Weights of a small multi-label image tagger: 6.4 epochs.
Rows from block 4 of a small multi-label image tagger, named by matrix and row number. Rows with one number within an expert belong to one neuron, the router's apart. Each number is 500 + 25 x the weight over its row's rms, rounded and kept within 0 to 999. All counts start at 0. Numbers have three digits each.
Before each expert's rows are labels from the 100 images, of 14976, where the router gives the expert most weight on average: "top examples" is what is common among them. Only what is clearly more common there than usual is listed. The data: photos of arthropod specimens (BIOSCAN-5M). In brackets: how many of the 100.
# router: slot weights (model.blocks.4.mlp.router.weight, 16x384), inputs 320-383
# up: expert up (model.blocks.4.mlp.up, 8x192x384), inputs 320-383
# down: expert down (model.blocks.4.mlp.down, 8x384x192, transposed), outputs 320-383

# expert 0
top examples: order Hemiptera (34)
router.0:451525505512477524465504486525485467490486539497537526518520507497478513529462476492505518532454472474510520521521478511475513477456474568466457488517533479488541522531479493547444512492495545
router.1:477504491492515501480526491508501446512490529513487479547508513466465544504462499481495506531507473469501522516543481472492499464457484525488465491536515442458502561491464492500481528525512514
up.0:521542462489520474475430480463486512533493501515515468511483484525548477553507516503547515500531485461496510531494497467502514497516484448482510502517494468494513495499525501531488501458507479
down.0:487466446523525537490494517473474524485487504496502540496496463501501479493517498506440486478482460501514516493474491485502475494505542530496524499513523491535539439534511508528476566515493508
up.1:545477545459503481499503500475551502469491483494499502493518502495524499505517529454502471477508510502508476476524526501500500506537503469481516466462474541517471492500484502446553455506498463
down.1:450519482482492510510450504511520478529501502509488509511521478497489511520524473466535468513486499519506461504497470538459505481505494468502530472480493500508469530521476473494532490451495470
up.2:559502501464511489511503498477495478530496517500487527528476510492538475490494468510497475467528517508529466463513473485529528497501465519523465498490506497510529436493526536512486466484499487
down.2:518513442511478469518490493493509451508505525493500500540522502525474518495442493493518505526520526490536539499508539461507473481458520519468551476469534494528520514474504484501535499467488452
up.3:501532510496502470500491481482452498539508505521516524497488508494513507499534477508513528443534496458492503512549503503536526506503484494491491511541490458495511440503485488527469504510499480
down.3:510534433473519491539488506485470495482495519516501479513514480509459478531484538429502525518505452516518490523502554495532544476543540444506502511484510494566558505500498495507500478475484466
up.4:495532518507495511496469494515509518487459449489520510485502470532500473496518505500512510495488548508482515543500484518550492467509518513537504468496465533502502463476527502514475494501495525
down.4:479470530490494484490495514521498521522519485532457488502523518492519543508523478535504469523510538482490532564489485523488480496503566509511518530527486493513470485464556501450486483466485491
up.5:475486526461545455458505490511455473528507465496513486484477491492480423493511484498524463500495531509516483473490503505536501496520467491496484500478473486497473511491515487501494513520545462
down.5:497463548493535494496524513480492471473515501516496505502497554454486475504502482508474534486494525450484488534546541518519440512506530456508484516464499484489523486487479515487513516517504461
up.6:537506504507476456501481495478537464471469486501488562492489508506527468514498468495509497494525514473516526486498452536549458460508450535493485492522454565516508453501500538515508466477497492
down.6:544485522461505484501513472487523474526471494472504522473484485534539508510470473505536536509567486506540446492505519488486489509500495478484524496478462530461468495499492517500505477476532500
up.7:477539514499479455479512457528507502511495518473519476532495510493493442493487521491543499524477500503458520520491515527461513493506486511452482516527501491491510537519505509504473526506549493
down.7:488489519483513536523527490521506501498503503523473468497498460491491506502515496461468479516522514506471467526469542480514521537526536455522509504505532464549495540456467477471519489483487519
up.8:507435507468482489521533483516514499482509506495442518497527496519475527445489474460500513515500527500526467455484480488454465486496505487502504492496495517455497507500480519493526481485515502
down.8:497495530506470534456549495479489466512482511475532508480501496486505536523521485502494546463491513494461514502517491509511470473471484540504500492495463516506497495496503505489489501497516461
up.9:547491512489481473464496465481511520508489420510485500494459485477523494447497470535494498528517512481480483464509517520492529515541504522482537500486449543488463468508471469520548464491468483
down.9:493494540517490475477481503538519469515518503506527482523501513548475519494485483476474454549520543500523482521476474505492467528493532491489511473528550488506512460537518548515499492503446517
up.10:492455500476490500507495492530498567497522506481485518482494467547482484518474470478518510515531540506508469495461537508454484501514513491547529473422525521529487507491486502485485488466532515
down.10:499505513485444496451511495509486464493494521493507536501502502507476500490526486519493499493495528486525500512534491522497452488465526547481483487511467462542454485510533507511538457536555510
up.11:470490539469511519507504531477516516476480499474502484464533459490496497507520476440495492517448489517532515481472492527476566504475532525494545501480482468511520496491454518492478538460491511
down.11:478531455536519495549429508534463509471493449513497466504496501468500523482489516505519530479498462481450535462494460496530508499507475524483491515539507520479532488495504480470507498499470470
up.12:447533471490489481468484469532470503509465492507506514495491525507471487548482504519517549476492494496456509497488526517467486479512478587477465524524484504519484511518479495520471522497541499
down.12:578518502460511501519442487496522549522487494466539483510481432542536491494530502518495466504509500544497473499499510519478481533515523438518554457467504507528497524538520515500506492464486535
up.13:533445465466491508495464503490519521526513468517465508511445465511515473511487489496520491480505538499510493469530488543481489511554491489522484485496519495493488488475491487491522511506478528
down.13:504491482480482504505508532530503465500486500496512546505544480468554499478488487523518505467474470481535490499489456487507455486472451517529467497472482504495499536537483467534481477487536507
up.14:495524507530517490501476507500456511532482495526503509455488507515521484549512494473485525496525515485500503501520492517480519476494499506458464530517489486500512463492511481525467501501483487
down.14:537471513470502509499475496494508544522489479504526492513507481512513468489538494492478488468509470501505466494475522503463523498537542459531528514496507525550521484539500528533498494488528506
up.15:517517505486490470525529504510494496477530521527487538522511489506551483478511473508475462499562528519487497495533500494548491509517466491530487486496499483499508436487542528511494481494499514
down.15:498498484502521536530504471514508510479490533508493472503471513517472505493442498471572508503536547508550509518489500490472520493519466502492527518511536471462493493516469489520531486488490454
up.16:571488479474479469502482471502523470518492507517485507512495488517528482461511463504493492476552490504525491455519480486535502485513468490549499467488489490481471452507521522495496441503491500
down.16:504515438488501490536507526469501477492510537494459526506482518510469502493460473462517532493492511514546479486483525493492484479460467514530485490476519521524509520505462515495529521481523493
up.17:475465510490507497518523461492516506484512517479473486483501495486498505485502486431524532508496462501546478442465509467450511516500517476473527511501507462478517531498472499506500518460546463
down.17:472487499555483520528477511480476521439495483485521464456524534463493514476496487495515521463481493517420537463461495485539506471481501516508507494511501519499522435491512486508461500511509512
up.18:536461510490520503555513492509507533498533506499473523471517473522502554458496497488506534486541492543520450465529533474478479511509478459542508448447504533511487471485492507495523464492504490
down.18:499502474505501511472468508454547526536492510539451538504530479499520510479520473498503488456516542507499502546502520514495493502533517517539486514507505488508504478501512506462523504502532509
up.19:580511532484492462531506521496506472495485481544450480526448532467511516451542505497484517528527545474495489490517473475493494504490513514481525481531482489480527486454509512477516439528488522
down.19:482476507459467478482495468510472442485489518528491504506469517470507499503495498481491479556469493447524514496525481529499490477493489483518478516507515490503486503511521491491492483516466478
up.20:476568480496473480477488439529475499503514501544510546532463546497488463508472487522515532506481518482443519495517483507508451489517457533492457477515496499464487515518484497499482496525501518
down.20:571519533464527500504473488514509544534481498504529516471471506540492453525537493498511539474539472481532507484505499464491499497510500524487532489468482505533522503537504503537524493505531550
up.21:477538466487483481477439474539497555491479490515479562498486508526453450521479496506499533516531534477458493502486513513483460495539443520538465461483476543504502510510475499488492501501484524
down.21:539489531459510489493455516512522509533494508479517521468492507531518488536560469536466523471532520531527470484484518524456459512516531516521533476442462504516471501543541515504529464513538530
up.22:493525538477526464461488499508475518538516470485530515455476466472518491525490459486508478457510561493475493537496508528474541502479517488548469458516467498540481457522496484527458497486513484
down.22:512495508459530491510525488499481523527501475490532464487466490498494506494498515511570482523504498515524491484477497485531539509532512469480464492478513490502518499483490464485438543450451509

# expert 6
top examples: order Hemiptera (34); class Arachnida (25)
router.12:517510478475492511510500528466515507527519481519471491508511528456497497434508543537488511468503532534488495498516515499513503529519496501521509490521500489495505502473539508519514503531470542
router.13:506495464471509538496468505468520492525544496524492489501501498459483515449530495543481503470493505511481476493523494500524512525506495496570480467494510478497510449479529500496494509532450534
up.0:492523512505489504488500457505463473459522450513499526510477516537489484539493480488478525511538504473467440528479530451494477523492518504505487525505502460479489513490501516458560495510486464
down.0:490497506440531545540509518512466534521530514489490518478457490507543508510493511491496516487503470515494485487514538453513505461488463501500507500505512485536483453484517505476510529487502550
up.1:450521471488485510477489494498439543498510446524492543460481502466502473493478484491492530470494475506478479498490483513502467497528493535497494488525511450508484481497518512474486510521511522
down.1:468512470491536488499504446515478459476512535425468488469520455510498500496480538507487525532498512521525506429552467487483458491507519487501481456470497525494490486514485495533506471471464530
up.2:510515485534512520499561523505484529475535467533491501519505515493486500476491490465485487510519507502521457529499498493496444508489481507467455549513500483453481521507504518500526526506484485
down.2:455507523526516532510509506513473488538457543473486503465480519494484489503475544488504527529464495520496502461484532461508522459481509514535495508555493517499501471473484472521499498489448550
up.3:515508516473481434513516462506503499492476510478506483489479541499530500472495512544470485517475488462506505505499457485518480498516474489516471467546501514482503516470530501535505439535537480
down.3:517483454469502462476485487487499488521471544494448523491500475519531466533505501562493476476502489498527491425480495507492531485452527504526479520500507466465479474517477500499523496495504527
up.4:538535515529499507492510518518509467450499515480517504506497529475525532478511478502505530549485501479471542508498489528506510489496492506504500473539480531497538487541500552519429481518514521
down.4:464481518487454512470507531472529491525514474476493505522477495474536550514519475498501495510531510501511514479472501495542516488475516491498456501469487560486485496489481501486516567487544520
up.5:518501481495509542487431520470506480504510456503455479491530491483487463465497510556484504488517491517466486482470476493524477482535536537536462494517494462495501522478502537464505527523541529
down.5:473535460505504508509501460498468502487532553519481508493481509516494531528478473517497509490492506497463478518499534457485508522483469498488517459483508509503514497510556536538528498524475469
up.6:478559530471490468490514494520485493474537479503532510491520485519513511505484491514484528539510521513479477538491537493524473477500531491502497492491462532509490484479490473485492533513504511
down.6:525458505516424505492527539481537512501497491494531517517501529515501513479495527461482494503514527454476530532476513502483494461511470484459520469515571489477458515549521517493492521497446502
up.7:494505526458479502515486494481482471563515528495514522514479481462512491504478532461496515496525524472515462505488505507451486485458516516495502478478486462483466529471439511490543558492534497
down.7:504503490479542431517477515519490466508493511484486517498474480487500510525530489498536481555522475468510536518523508507497497523513468554495472469480491492474514468484484519513483468467538460
up.8:525544498479500516511528539493496503463468465547534483502499520484489490505528512498503532525527529497461480537517508477525462518495505480489479508532499479490493526508509529475532520517529473
down.8:457516511494477514530538486518496516474535529495485492453509516526530524523460495522496513542479460515517480468456531465470501514484540516515470515520484491513503454481492485504484484472494535
up.9:538526531477491456510485471484470477532464479503548465541502534450542501476525504526503490498523488477473550497536476518548484487475505526513514526553472484457495476488486530519487526515501492
down.9:491468532480500482501466539477505482481485467528506537532501520502538489493499488469511464524563507496536525483503513503492483529524527475499473514464508516508473488516490473473483521472507472
up.10:501522471488470500480466494489515482508527509447488565493501485506471517490527493538483486498521537479508503456525469520520492489516506563507451506524499498522529455498552500502494461537497542
down.10:472454564506534500505540521491513516516495543483461536492509492512493482511517541523494466471496524530496466508509484534484487466505524502512498497479539503512517520500474505518513498487553495
up.11:507501496543482491495497496537500456440493475520496491520512496508491523464495471479476505538506514480488485480485476513538481517485542487514471484515475530493491502503493499446489446506507508
down.11:532472458462502501540480535453512487522461484470437524524519473484517473491511487557468465494524505493496503496528509481512518478513517543541479505468503496524511506517487480497531482519527533
up.12:456496492490502535504462512479472537555487489520482559485485485499479483497502515503506504455513529485496472520523509494484496473553502540496495536517484487510484467481513472509457484482520538
down.12:516503511504506522472524533496542487499514481513506467511548471486522514522531466470475459459500492427508496496496542498461534491505505489486522488502550522482454500550505513475506511510441530
up.13:488502474493519492521491479520499532507508543497491515487471488512507464531481491492494494490503484481512493475506484465461535513460464485513501472460525497454468489498496452496502529475480523
down.13:519470485548522515471515499540523505479507539508461510521473514502480514471466509474507483528457467491492485492515510462500508464486539510516465451492484507491498484522497486487514456512516504
up.14:491491469516506473469454504478487501478509478518478535519475498496493484489474451476524495506516518486443509523426481517507497482527461537480496525505459508468506464476518519471475490461513492
down.14:515494496567524498529483515420550527484483498497444447473539554479480514483489511501521509508473498500487525483472475517500490451548492483508535541499540530542485486504525496498482521527528521
up.15:478524477462490489500455486477504493524492541488515483508491478493469472551501500502521484514512495504527498515507517474517522489477539493521535484470513499508461545503467511500499555499496482
down.15:480497520478468461506508504502500504470531546538469501505486529508491513476499476546554482515471487484535494519499522475492532487513492472508517484507520466485500496541538478470495413478506487
up.16:519524506461515493514520495502513479495507527507523505506539499490507475499503539497530460462523476476533502476553515456539519509522501505480515488548506555522512509456485502498519529495482502
down.16:518504453500498482485508464513549522471489525454502491472512500529555528470518517485488520464508482487453545493533501481492525488442512502514461503561479472476489519476473501517492480498497495
up.17:511488451455496494513483514484472530461514521498472485502499490504497517460469514485496489501500488542479461478460485511459505522537499459524485473448548521508481488521507519452481503539519534
down.17:506507433536532520480483500468491481434457505551493510504545484501495493486467479497513496438453503486507526506480488481479548475465437515496503516525515505541563502501488500515483479470470479
up.18:504499461493513513488466478504495518531510427485458516489513542494469437470465488502486506474499506505489493482507471504515539496533514559531466520507500493511474491487513455498461521508496552
down.18:511517464507518496483501469476488487494526495524521508511546505524481512487515496482492491482508527492480545497501513480485541515475520490470535511522541534514531490553527497533520508533512519
up.19:495513543533475536497498495546491474456559461534500487507489540512462483491518502525467532525507527478475452542509508476514450497504499493495506530543484496507468542482507515459539485531516491
down.19:436513488478518540529501507501480505471537553484459536497471506509512541514485501496499519501490468524520472500471507474504474486492485518522488525479540476491481468509515504492515520525505530
up.20:424503537536531542522545512536521489513538527516493477520514557514493546495521480494483510562475554494483503537519508544464481529490512491470484546509535468507548533535533528517483532486500520
down.20:510482583488480489497514496511513539529516501512506540498473503495499500493557494504519432507443498543522524502481520509535532530506483511484549459503495524472462467500494478493443489511470476
up.21:501534502469464469500459478496518500468508495484505503482473446534466479499495522494534490487495501507488511505463503500511524482521519474490536501494431534541458510524461498488525496522492541
down.21:495491487494486474515512493549499456495519508557482484530549511470519500488515507497481506514474527502519460519480537538476483541503532516526483461484523468453505537545469538448532511455523474
up.22:473517484480478548511499517489499503531534458513500584486463499475489498478504498516494502473470524520504455540540514514528498501549511518536466498517486462512492494467498528461509501515512538
down.22:484514478481516518492527492492467508511500569475466502523528509547483515530504464519511473505482447499527535450466505466460494535506464511498481463476509536499468461497499493526491503510483505

# expert 1
top examples: order Coleoptera (63)
router.2:538512478530507462516441521480471503489504506493503484512522455525478457530506503501502506502534482544520519449530503476527505525500500468462513545466517471494462498548503487494488477486463495
router.3:538535492471498451472449494501477499512491496448519481495523493480504503504536527502502523493507497544460515473507515519513524528506536461464545529470499498466477497517477495502482469524501509
up.0:516476478503488496496500524500503486527508458498515562505463489494541477520468498548523482467558519469548523449515506512511457462528465491525470500512530550522506466465516471502527523492485516
down.0:526524461505484480518479477484467501465491514479530493490508472508484467504508523477526538470531521477516539497529479499519519532467529510496516482515486500506487468501481511519503523528508486
up.1:521482476511518515486506495492516513510489468498482518505465526474513492476510481482479515496496540492502481478475489544495467497533514498517449496472485480500459509514507516455530510499508512
down.1:534527463464481491506448535473452481519497485497500523501545496521513523462478525498519524467516508490520504516536495510494501531479513484499508474487498452489482526495453506515530505475476518
up.2:509435475500491508472511518494539520484485506460479519504511511507521500487529488532530482502485514507490490449470473523520476452529504462500489497474529493523483507503512498461483497501501528
down.2:507531429464503488507471501490431491502521506510486500500484463490520470467439523500518545473520502514522502496521502458544487539483497504508531516513518502513486494548483509497516507493485481
up.3:505472490479501514477502466497510556530515455450516515539502435506500481505481489498524454481511549491442503498463519516492487519538503495585477468483520537486447508492514475487498510501482509
down.3:492510494510492478494481501462496511497483459465504449532510523512545518495507478469523478474499496466476484512542493543510481511530517508502466492488465519548455496483490535514489488471504473
up.4:495527530482511502460515492506528560502492450505526534476495469527523492524551487477494496459492506513488515512486465494484554510518475501549517493500456529528504454495487513522473470483527504
down.4:488481489484483523518533506493462484459516504513504489526525539475471498500488520529487511494540493449518507484535512492476510502479463529479556474528524454517502558486489529522524483564446472
up.5:514518503475483454443476475474537484527468476476518509543505502474531490485499530508490501535532521470505538530492497539513515540498487483488495473544508485461514481459512505533492506484515466
down.5:452456534533510515479507514535571488476493512495519505498475465551497497502490459477496477520518469513553547481474492508519524489481507528473493504501525487517491505475516481524507480487484519
up.6:517530516470490439458486479448514511506465446506486483514495503447518510486501532481520521492518503479465524493528509503494490528487485456477525479514449517489513461473481510536491486493514461
down.6:477462539526504531472513535501542528455513508485464512503499511553510497493514473505505513520478487503530501488489548476488499531533549528521520509497532509502533539456528468502521484490482519
up.7:544472496504457501497500512536509483488506482449468522484511510524474488485495463506461497513477509521493473458492505496497467479529519466552498496479524537499485516506502525452509483547486514
down.7:483501445480485500483468492519450523471489491503541483508505507500509458498533506505528509483516499503491461502497504502528510500509495495524520510500507515562475530509479512523534469480543477
up.8:470535545452524483463509443482514550522550439493524503457436489441507515519542469464484499483490510489443490525523474525470508472521451508539489513518456505464486467502500493491446532523507485
down.8:467459495473505529493519520486534510461520517487478493531524500488487494495498530500478531476472502522498506494498512474485525505499495501497518492491530522514487479483511499542522456487452521
up.9:475471495508482521485504508524512517452477497479484488495466513506494523493536458491476516507481516511490474485491482538508496470501520488515505517492495492523494517501498518451483469514507535
down.9:520503470490509479517486516488459483524505511488521490528534485513502476489479520459529525500477497522524486504518532502482470531503505489470499501496463497497442532536472523534544489484515497
up.10:527501520496487485476485477472517512469496471463479485492472513450507532469537499443512519536492505502470494483515460537502498518498517478514507523507468497518496491486482533510468495539534461
down.10:488508533511490528566496551488503496460488504522484489509523489567468497523461543497542567533501469504507514508492521481491491530533544540470522519502477516499503533494483491505498473510478496
up.11:527497505525480499534487484505526494478535508489487490491518530528521538469549562507529521471480494535452531469497520501535520502518498499499500505478518549530527470532503495520490451497507537
down.11:526532528528482485564521472488487482546501497525533496466523495516470464528478484491499470485524517503579477511471485450471523488470478493504518495468491499504478521551479513498546484493504477
up.12:489510478493554494507505525461428516531519525490524481492525472513511479526512484506504506472503427516545519449511507485482514504466467491491517487505510446530511503509534475553476485491488510
down.12:524496480462520478492487463480490510475489544499507526515494503471487539498514450514505461549507488503505502485517456475493545481485494527539459441518503470475503490511508506484477501513495536
up.13:495497501477506465497503454504473494548542527529526518461472532450507514502462460523478520464515508456516511504541517511460488464487503490526487504502487466449483491520502489502487523510483500
down.13:513508505484519489470489509462517515502454456471491534500522437497507485527495494475517473509456470566498467491501503547458513502514499503472477489473478497507486494451500475500475486509492542
up.14:500552497474508459449480466500495494519513452523537502496501530486512523496535499535464514487509531490422501526542499495490509466522469516508511556534490504475507469516497502516460515516500556
down.14:487513497473516503506525509467523491441460497491468504501544498494461512481487512465503514481482512525535526450501527517483513484507516550553499510483498514540523514513529465507481472503509520
up.15:480474530461467512500524484535489486467484511457508530476494497490519471499474465490510521509498468493514485490543555491495488510491489521514460563502495479525465508504532489502460529463495480
down.15:474515505512532523494481511523559498509493504500478497489466490502510504482534534514501503488504502473508517455512466546511514515510514533505482494515516474501514480467514487507512501510564523
up.16:492491487531494484479464471484512455484493496480461497515467542495470489521472531517499514547453496496492500491477510486565500516553518521503474524522486507503476543509472487471539496464492520
down.16:504490541508500520498477479479537522488516479508473487488464520445502496538516483506513542493483493514526508533504488495522450499507527476512514541529515490511491499526488461524492511516463482
up.17:506474497483487501484497526502487521498534510490496511556508466504460513471499438491490488546488542493492504522461480519507505523507498483556513519503516543498455556523488508515475480460495515
down.17:491466478496469483468465498486467498511494503518515522450486511449510475463510512522495478472474454499493512510482505516521485466462520541482475549511525557488480473485515521498468508534513489
up.18:505518492446522449513498515479474492514486474509520503513485513453506500474480515485565516500489474521508513479492509527503509521468530464441528471509442501458486450492495504511482472511494469
down.18:507463494516522483505508526517555492504457506499496511487471483564508460529487476524478478511494502525508496499484523505514523488494494509506506512486510525509513507474527475478512491476491542
up.19:475493551496489509463520494532489518479532481456497502471494519474463521496514522487506533536454504546448466510497521521513539510511552540521484524480452530541498506491497492504464523528505498
down.19:499515475536509545533511526515460473522498520510468482505518467499467491536471507423533534488513463534489474519470522483447473503477492403508515506462498512509461525544487519492529463450485479
up.20:534509512491495474498518490536480490439496474503504518474509496543472526472526487474485501535507533519502475510488535488562449527485506508501483507466463536492467493527499494453514514458497466
down.20:476499496467489464463461496502515503552531486494545467484513517469557470504517490495481493503486512489490509496470477506541524455466534476545502508495460469530483498471502479489484516454543490
up.21:515487472523473495541523508521488462476491522476481473514522545508520456513445510548474501497526489510530515468498534466528444477513501489507482538507522497507513503549504487504539516484514494
down.21:507505495474512472489485474508493486526496511467515460450465491489502485490504507542522511519541542498487498484518529465519505518477497538521539487471509478514468486502514472547505494522502486
up.22:477472511532428530470524527547515512471532482475493498509507504538491495526511520530494511519447504549466473474470537498529526501535518504516503508452502511538511510498517487482513452524498540
down.22:533539470506505484534488492476472472532503511473520495494537483473487481505494496473497524480507495509500477503484525469457483528506500494528541490471513470498526521527500523493518476497523471

# expert 3
top examples: order Hymenoptera (93)
router.6:524491493553512512488546527468487495495506513503500508515493467499529495523464480528452449492508488497509518499517518460514515506502471492464489493508539468506489449512535482500548526516542485
router.7:466529538433493530470543505511533519532509456503512545485495488524474504529502457492472454493489535477468488570515525488483502506512486540499498482487464528528482477507489510520506521497504464
up.0:496512503477538489472490476481439486514528485511528499467515465466526521510515481484510521489517513536453489507473454533499494518494516462537516489456507461480521481526508542510447485493494492
down.0:509515512477514542483492490474474462459483488474502470514530472482521488501454504500531498483478499537465529487497515479491489510542494507546539464479510520511506536530496521542462501526445523
up.1:482512512501537503511484476513510489493560505494504489492513526525497471522507488546475492494473510512512510489483512521523486491537458465505492526467480504520481468534536486505502518555483546
down.1:475452522490500539518513498511472510476504502535506449518486478429519526485477495473536521497479529527500447514509511514430513537514506464512531544457493486484505567495472515466489515478488486
up.2:504502501446509476448505477483458476488512539494544497502556449483529541515492474489512485511504476511471492506492503514482510523435531506535528496449487455513540525546504531514436532486484508
down.2:489501522470498529492467522471481527510478500487514504472517484484524508484459482485523488498481486510508527490478490522523486524528518488489546505468495519507462510525498529516439538518451523
up.3:528507466513502497490488501498504494497471505511465487521501485488497529484468502521514532467501536482506523468503454511500463501531514472487441508495509534491452525519481500507526499498499500
down.3:514511497484503465520499488486506529558472486462482530506526494533458547524524490515461431498516479469546515523492481536478516459495488514526537481522487531497500433526530525519500524494486482
up.4:474481533500492509483507533506507492497511511453516467486523481486496535472513553479441512513462495515462482509507534530516507499459550522492527496471472512537525491485498500490492489514499518
down.4:496477516545498503496483471459476518545502500475530494458481471504458525491504458469475523510463492494474497499454518493485480487526542490484520515472547513487465501502526518492483490536513519
up.5:519475458511457476485465471532490475490497525509456505551524482534485505500476489533490527515563454473509497481479495460520476493477509498524473495481520475469471517492471537484522454465486479
down.5:501483466459504462493474517493557516539456510510438492517495473485510465490478513473519465517513511492508480492494492552501506523485535491500434484505474498504490485511500499447509522495508481
up.6:488520478516472506497505470499518504478529482467519493486508504496490509512497491474457466489504515453503489489510488516493479498494494520481470488542496500474548487474498539535521554476530494
down.6:487490534493466496489494533528496514539504492531458525470502535515491481536532499514503455476466490489512513505464473528534516456518533493509484487469471519543508468449486458486466451464506511
up.7:482515540475514483526530482537502520535527530530548490477495513485497539525489477498481490539528469458513493519529481461503528502447487516509523493537500470494519500483533514525474501489480480
down.7:472539503494482528499499494483465477500487480459504497541527475525495492521493487500506485461490503485525540507485485490506492486488458481508503459505511517511481494539440490509470508484451520
up.8:455482498484503520522513509461512514499462449465478500522510496485475439507487512519509478494478505481492483496466542497528455518552479519461526521500470509499502477455470480491502524481504495
down.8:505449502518473559535472581499516458478425505496466485495535482470532480463483498486509497480478493499494507515483484498516492481444497508502525532487492501471471469517482462486465531514489515
up.9:472511503518534500508517490511483500538536550517529503471513489491502538511492457494491525500516492482487475517514505499474518475431491501529482473529524474483525496474520522519477524498485493
down.9:496517517512508515475480516478501497526492485482507502527513492519473520531486460515532486468482522497527562508470470500513515514457481511513490458514535495507520488535485472476463534509438523
up.10:502498511515502485489511495461495502529535522517517509516485466491495540497470498499487516501503515495529530518509486497490501466471488506536484488533501466467527468479512525534522527509464506
down.10:482492516514481554489489490503504488516502499461452483532519509506488486546476491497493467533474500517490491495487474549515503508506517473487490493508505506516485501480476482449466505536434504
up.11:529477485485487511528491518492496510574476458498494487463457474522528461498506481520481452475497515511490455500512508524544450484553500504512505513509449482490502463444477477518498504556507534
down.11:471460489492520533552469504509500461477486478488496525512503525458486522501486467479498499475523519520501472480513510499467485503473503501485494484541499513523499533557450498515494522492451526
up.12:448496502506475518477507501477533509474472483469481490492484497513466451514456545513527502474484462494498499501503561481516481495513510477469517538481536519477501524466474485505474534487482511
down.12:519461487465478492484504566456530523505468501487505477485480507477539506511492462473483505455493528525538463479500449522496509526520520508505492531483509483484463509535497524487526513507503513
up.13:489472481506500482507509515523510514451484537458508487507537486466516511487503509461533505549491473531493501476455475488469492497444480486520493485473533480465530558496463504503487537452490517
down.13:506494495486471527502500496567490502503474496516509524475536540517477524491486463531464498514445484506505542523485531473502506464475502520521475492496472555490523521508514511495502491509473519
up.14:555476459532524495535510511479489491478503516495481465509517464466502529475493522478507491493481506540516486487451504530480476507504520434509502486432546478478514512507507489424507532505501520
down.14:537518463513504474478488481489467495510496513488520464479466494517479450481476520501481489527461504488504512481464515487512520487519500510541507520506551518531467519517534526518530444520504511
up.15:514444484500519516474477505539511511518469532469512481521520495455522510490493509474530505498475466503485494470430508489464530526478500478470515512516548486475489516517494522506537538496488499
down.15:508512449545521502465525503503490518525526497539553513475489505511503531524524464497476514526482545504492512523475466481518551491510506501504486492488486546498553479507560488521504490492537534
up.16:529500503494498474496490492539452504483483544464473458518511513479471526477496493496506516544489510496518485481462479484493465483472489491518469496464549481477499540528481489514498524511486510
down.16:472491469495507516505498508496504477504493485504512525464531509494504475506510461490555496536495490501523507516473496495485495447481475481521509517482489465510520505484522544557486511474553501
up.17:524524508542466487511514503505515535506486431499510479487465536526495462497513523515466481497475480513484489512496528520560513524560509528496492547519457515497491499487486505469515493543505494
down.17:458461492504477529525504513480465486476480508467507478526539525457453504481506535474520521471510499518459493493526525481480455504483507487497500554503568462513497526535493507545513538481505499
up.18:478522494469506475498514469523462491521523506535532495461508495480498539519529468515504515481509506468477493516529440493465523486466491493535503461510513466473525491517502537531433489496514496
down.18:484484515509464529473474500483496501517495453483463517524517481525477489507451513494519492468497506523484516499460461512516499495504480497493538468478518525491499505499477485490481489545420513
up.19:458517496542515514501526506543482474494519519509550475496542508492468548485486541518465508484467524535450525512518545543496474511497546508536496541489524489523521527553517485525468553505480532
down.19:479482515553517487483481476483509522491521550491480459490479535496482536482507478500491517544445485524482494491449493521481505495535543489458509527480549485480485535477497538493488487519494483
up.20:526476451488487518526491530480525484485504496476497505506538467423509494487485503499462520515473478526520496465462475539499473466472498460473475488456506491488503497480499515463488518497492538
down.20:493492466494506488514526492491500541519484511527541470490498479510460515483525487534521479475478470468488519514506505518521512458547506511543517479546504555501499480548479539502517451508545525
up.21:446482522544500497525541516508504528522494488521521515511504506536540496525477503505500476503513494512489502532496555507515507517529466508485531539552483479496510472469491469519463539519495504
down.21:475487500503515491529473495512468488482482501511463520526514490470465513540509464488509494482482481488514547521476497485499515492452493500509509519505503494488493551481453457476499520463459474
up.22:489519462499500469473484475510464477498503468481487506560473487524464489510509485512553520488546524471496487455493493538483469550515495532484469515461511494484471529513480497478522502469509474
down.22:534537507481471494496474491493526540530487466541471531480538484556502513519532483492477491480476494481503551507498478489535525480515501506521489490516498542526484467450470526520508529518503531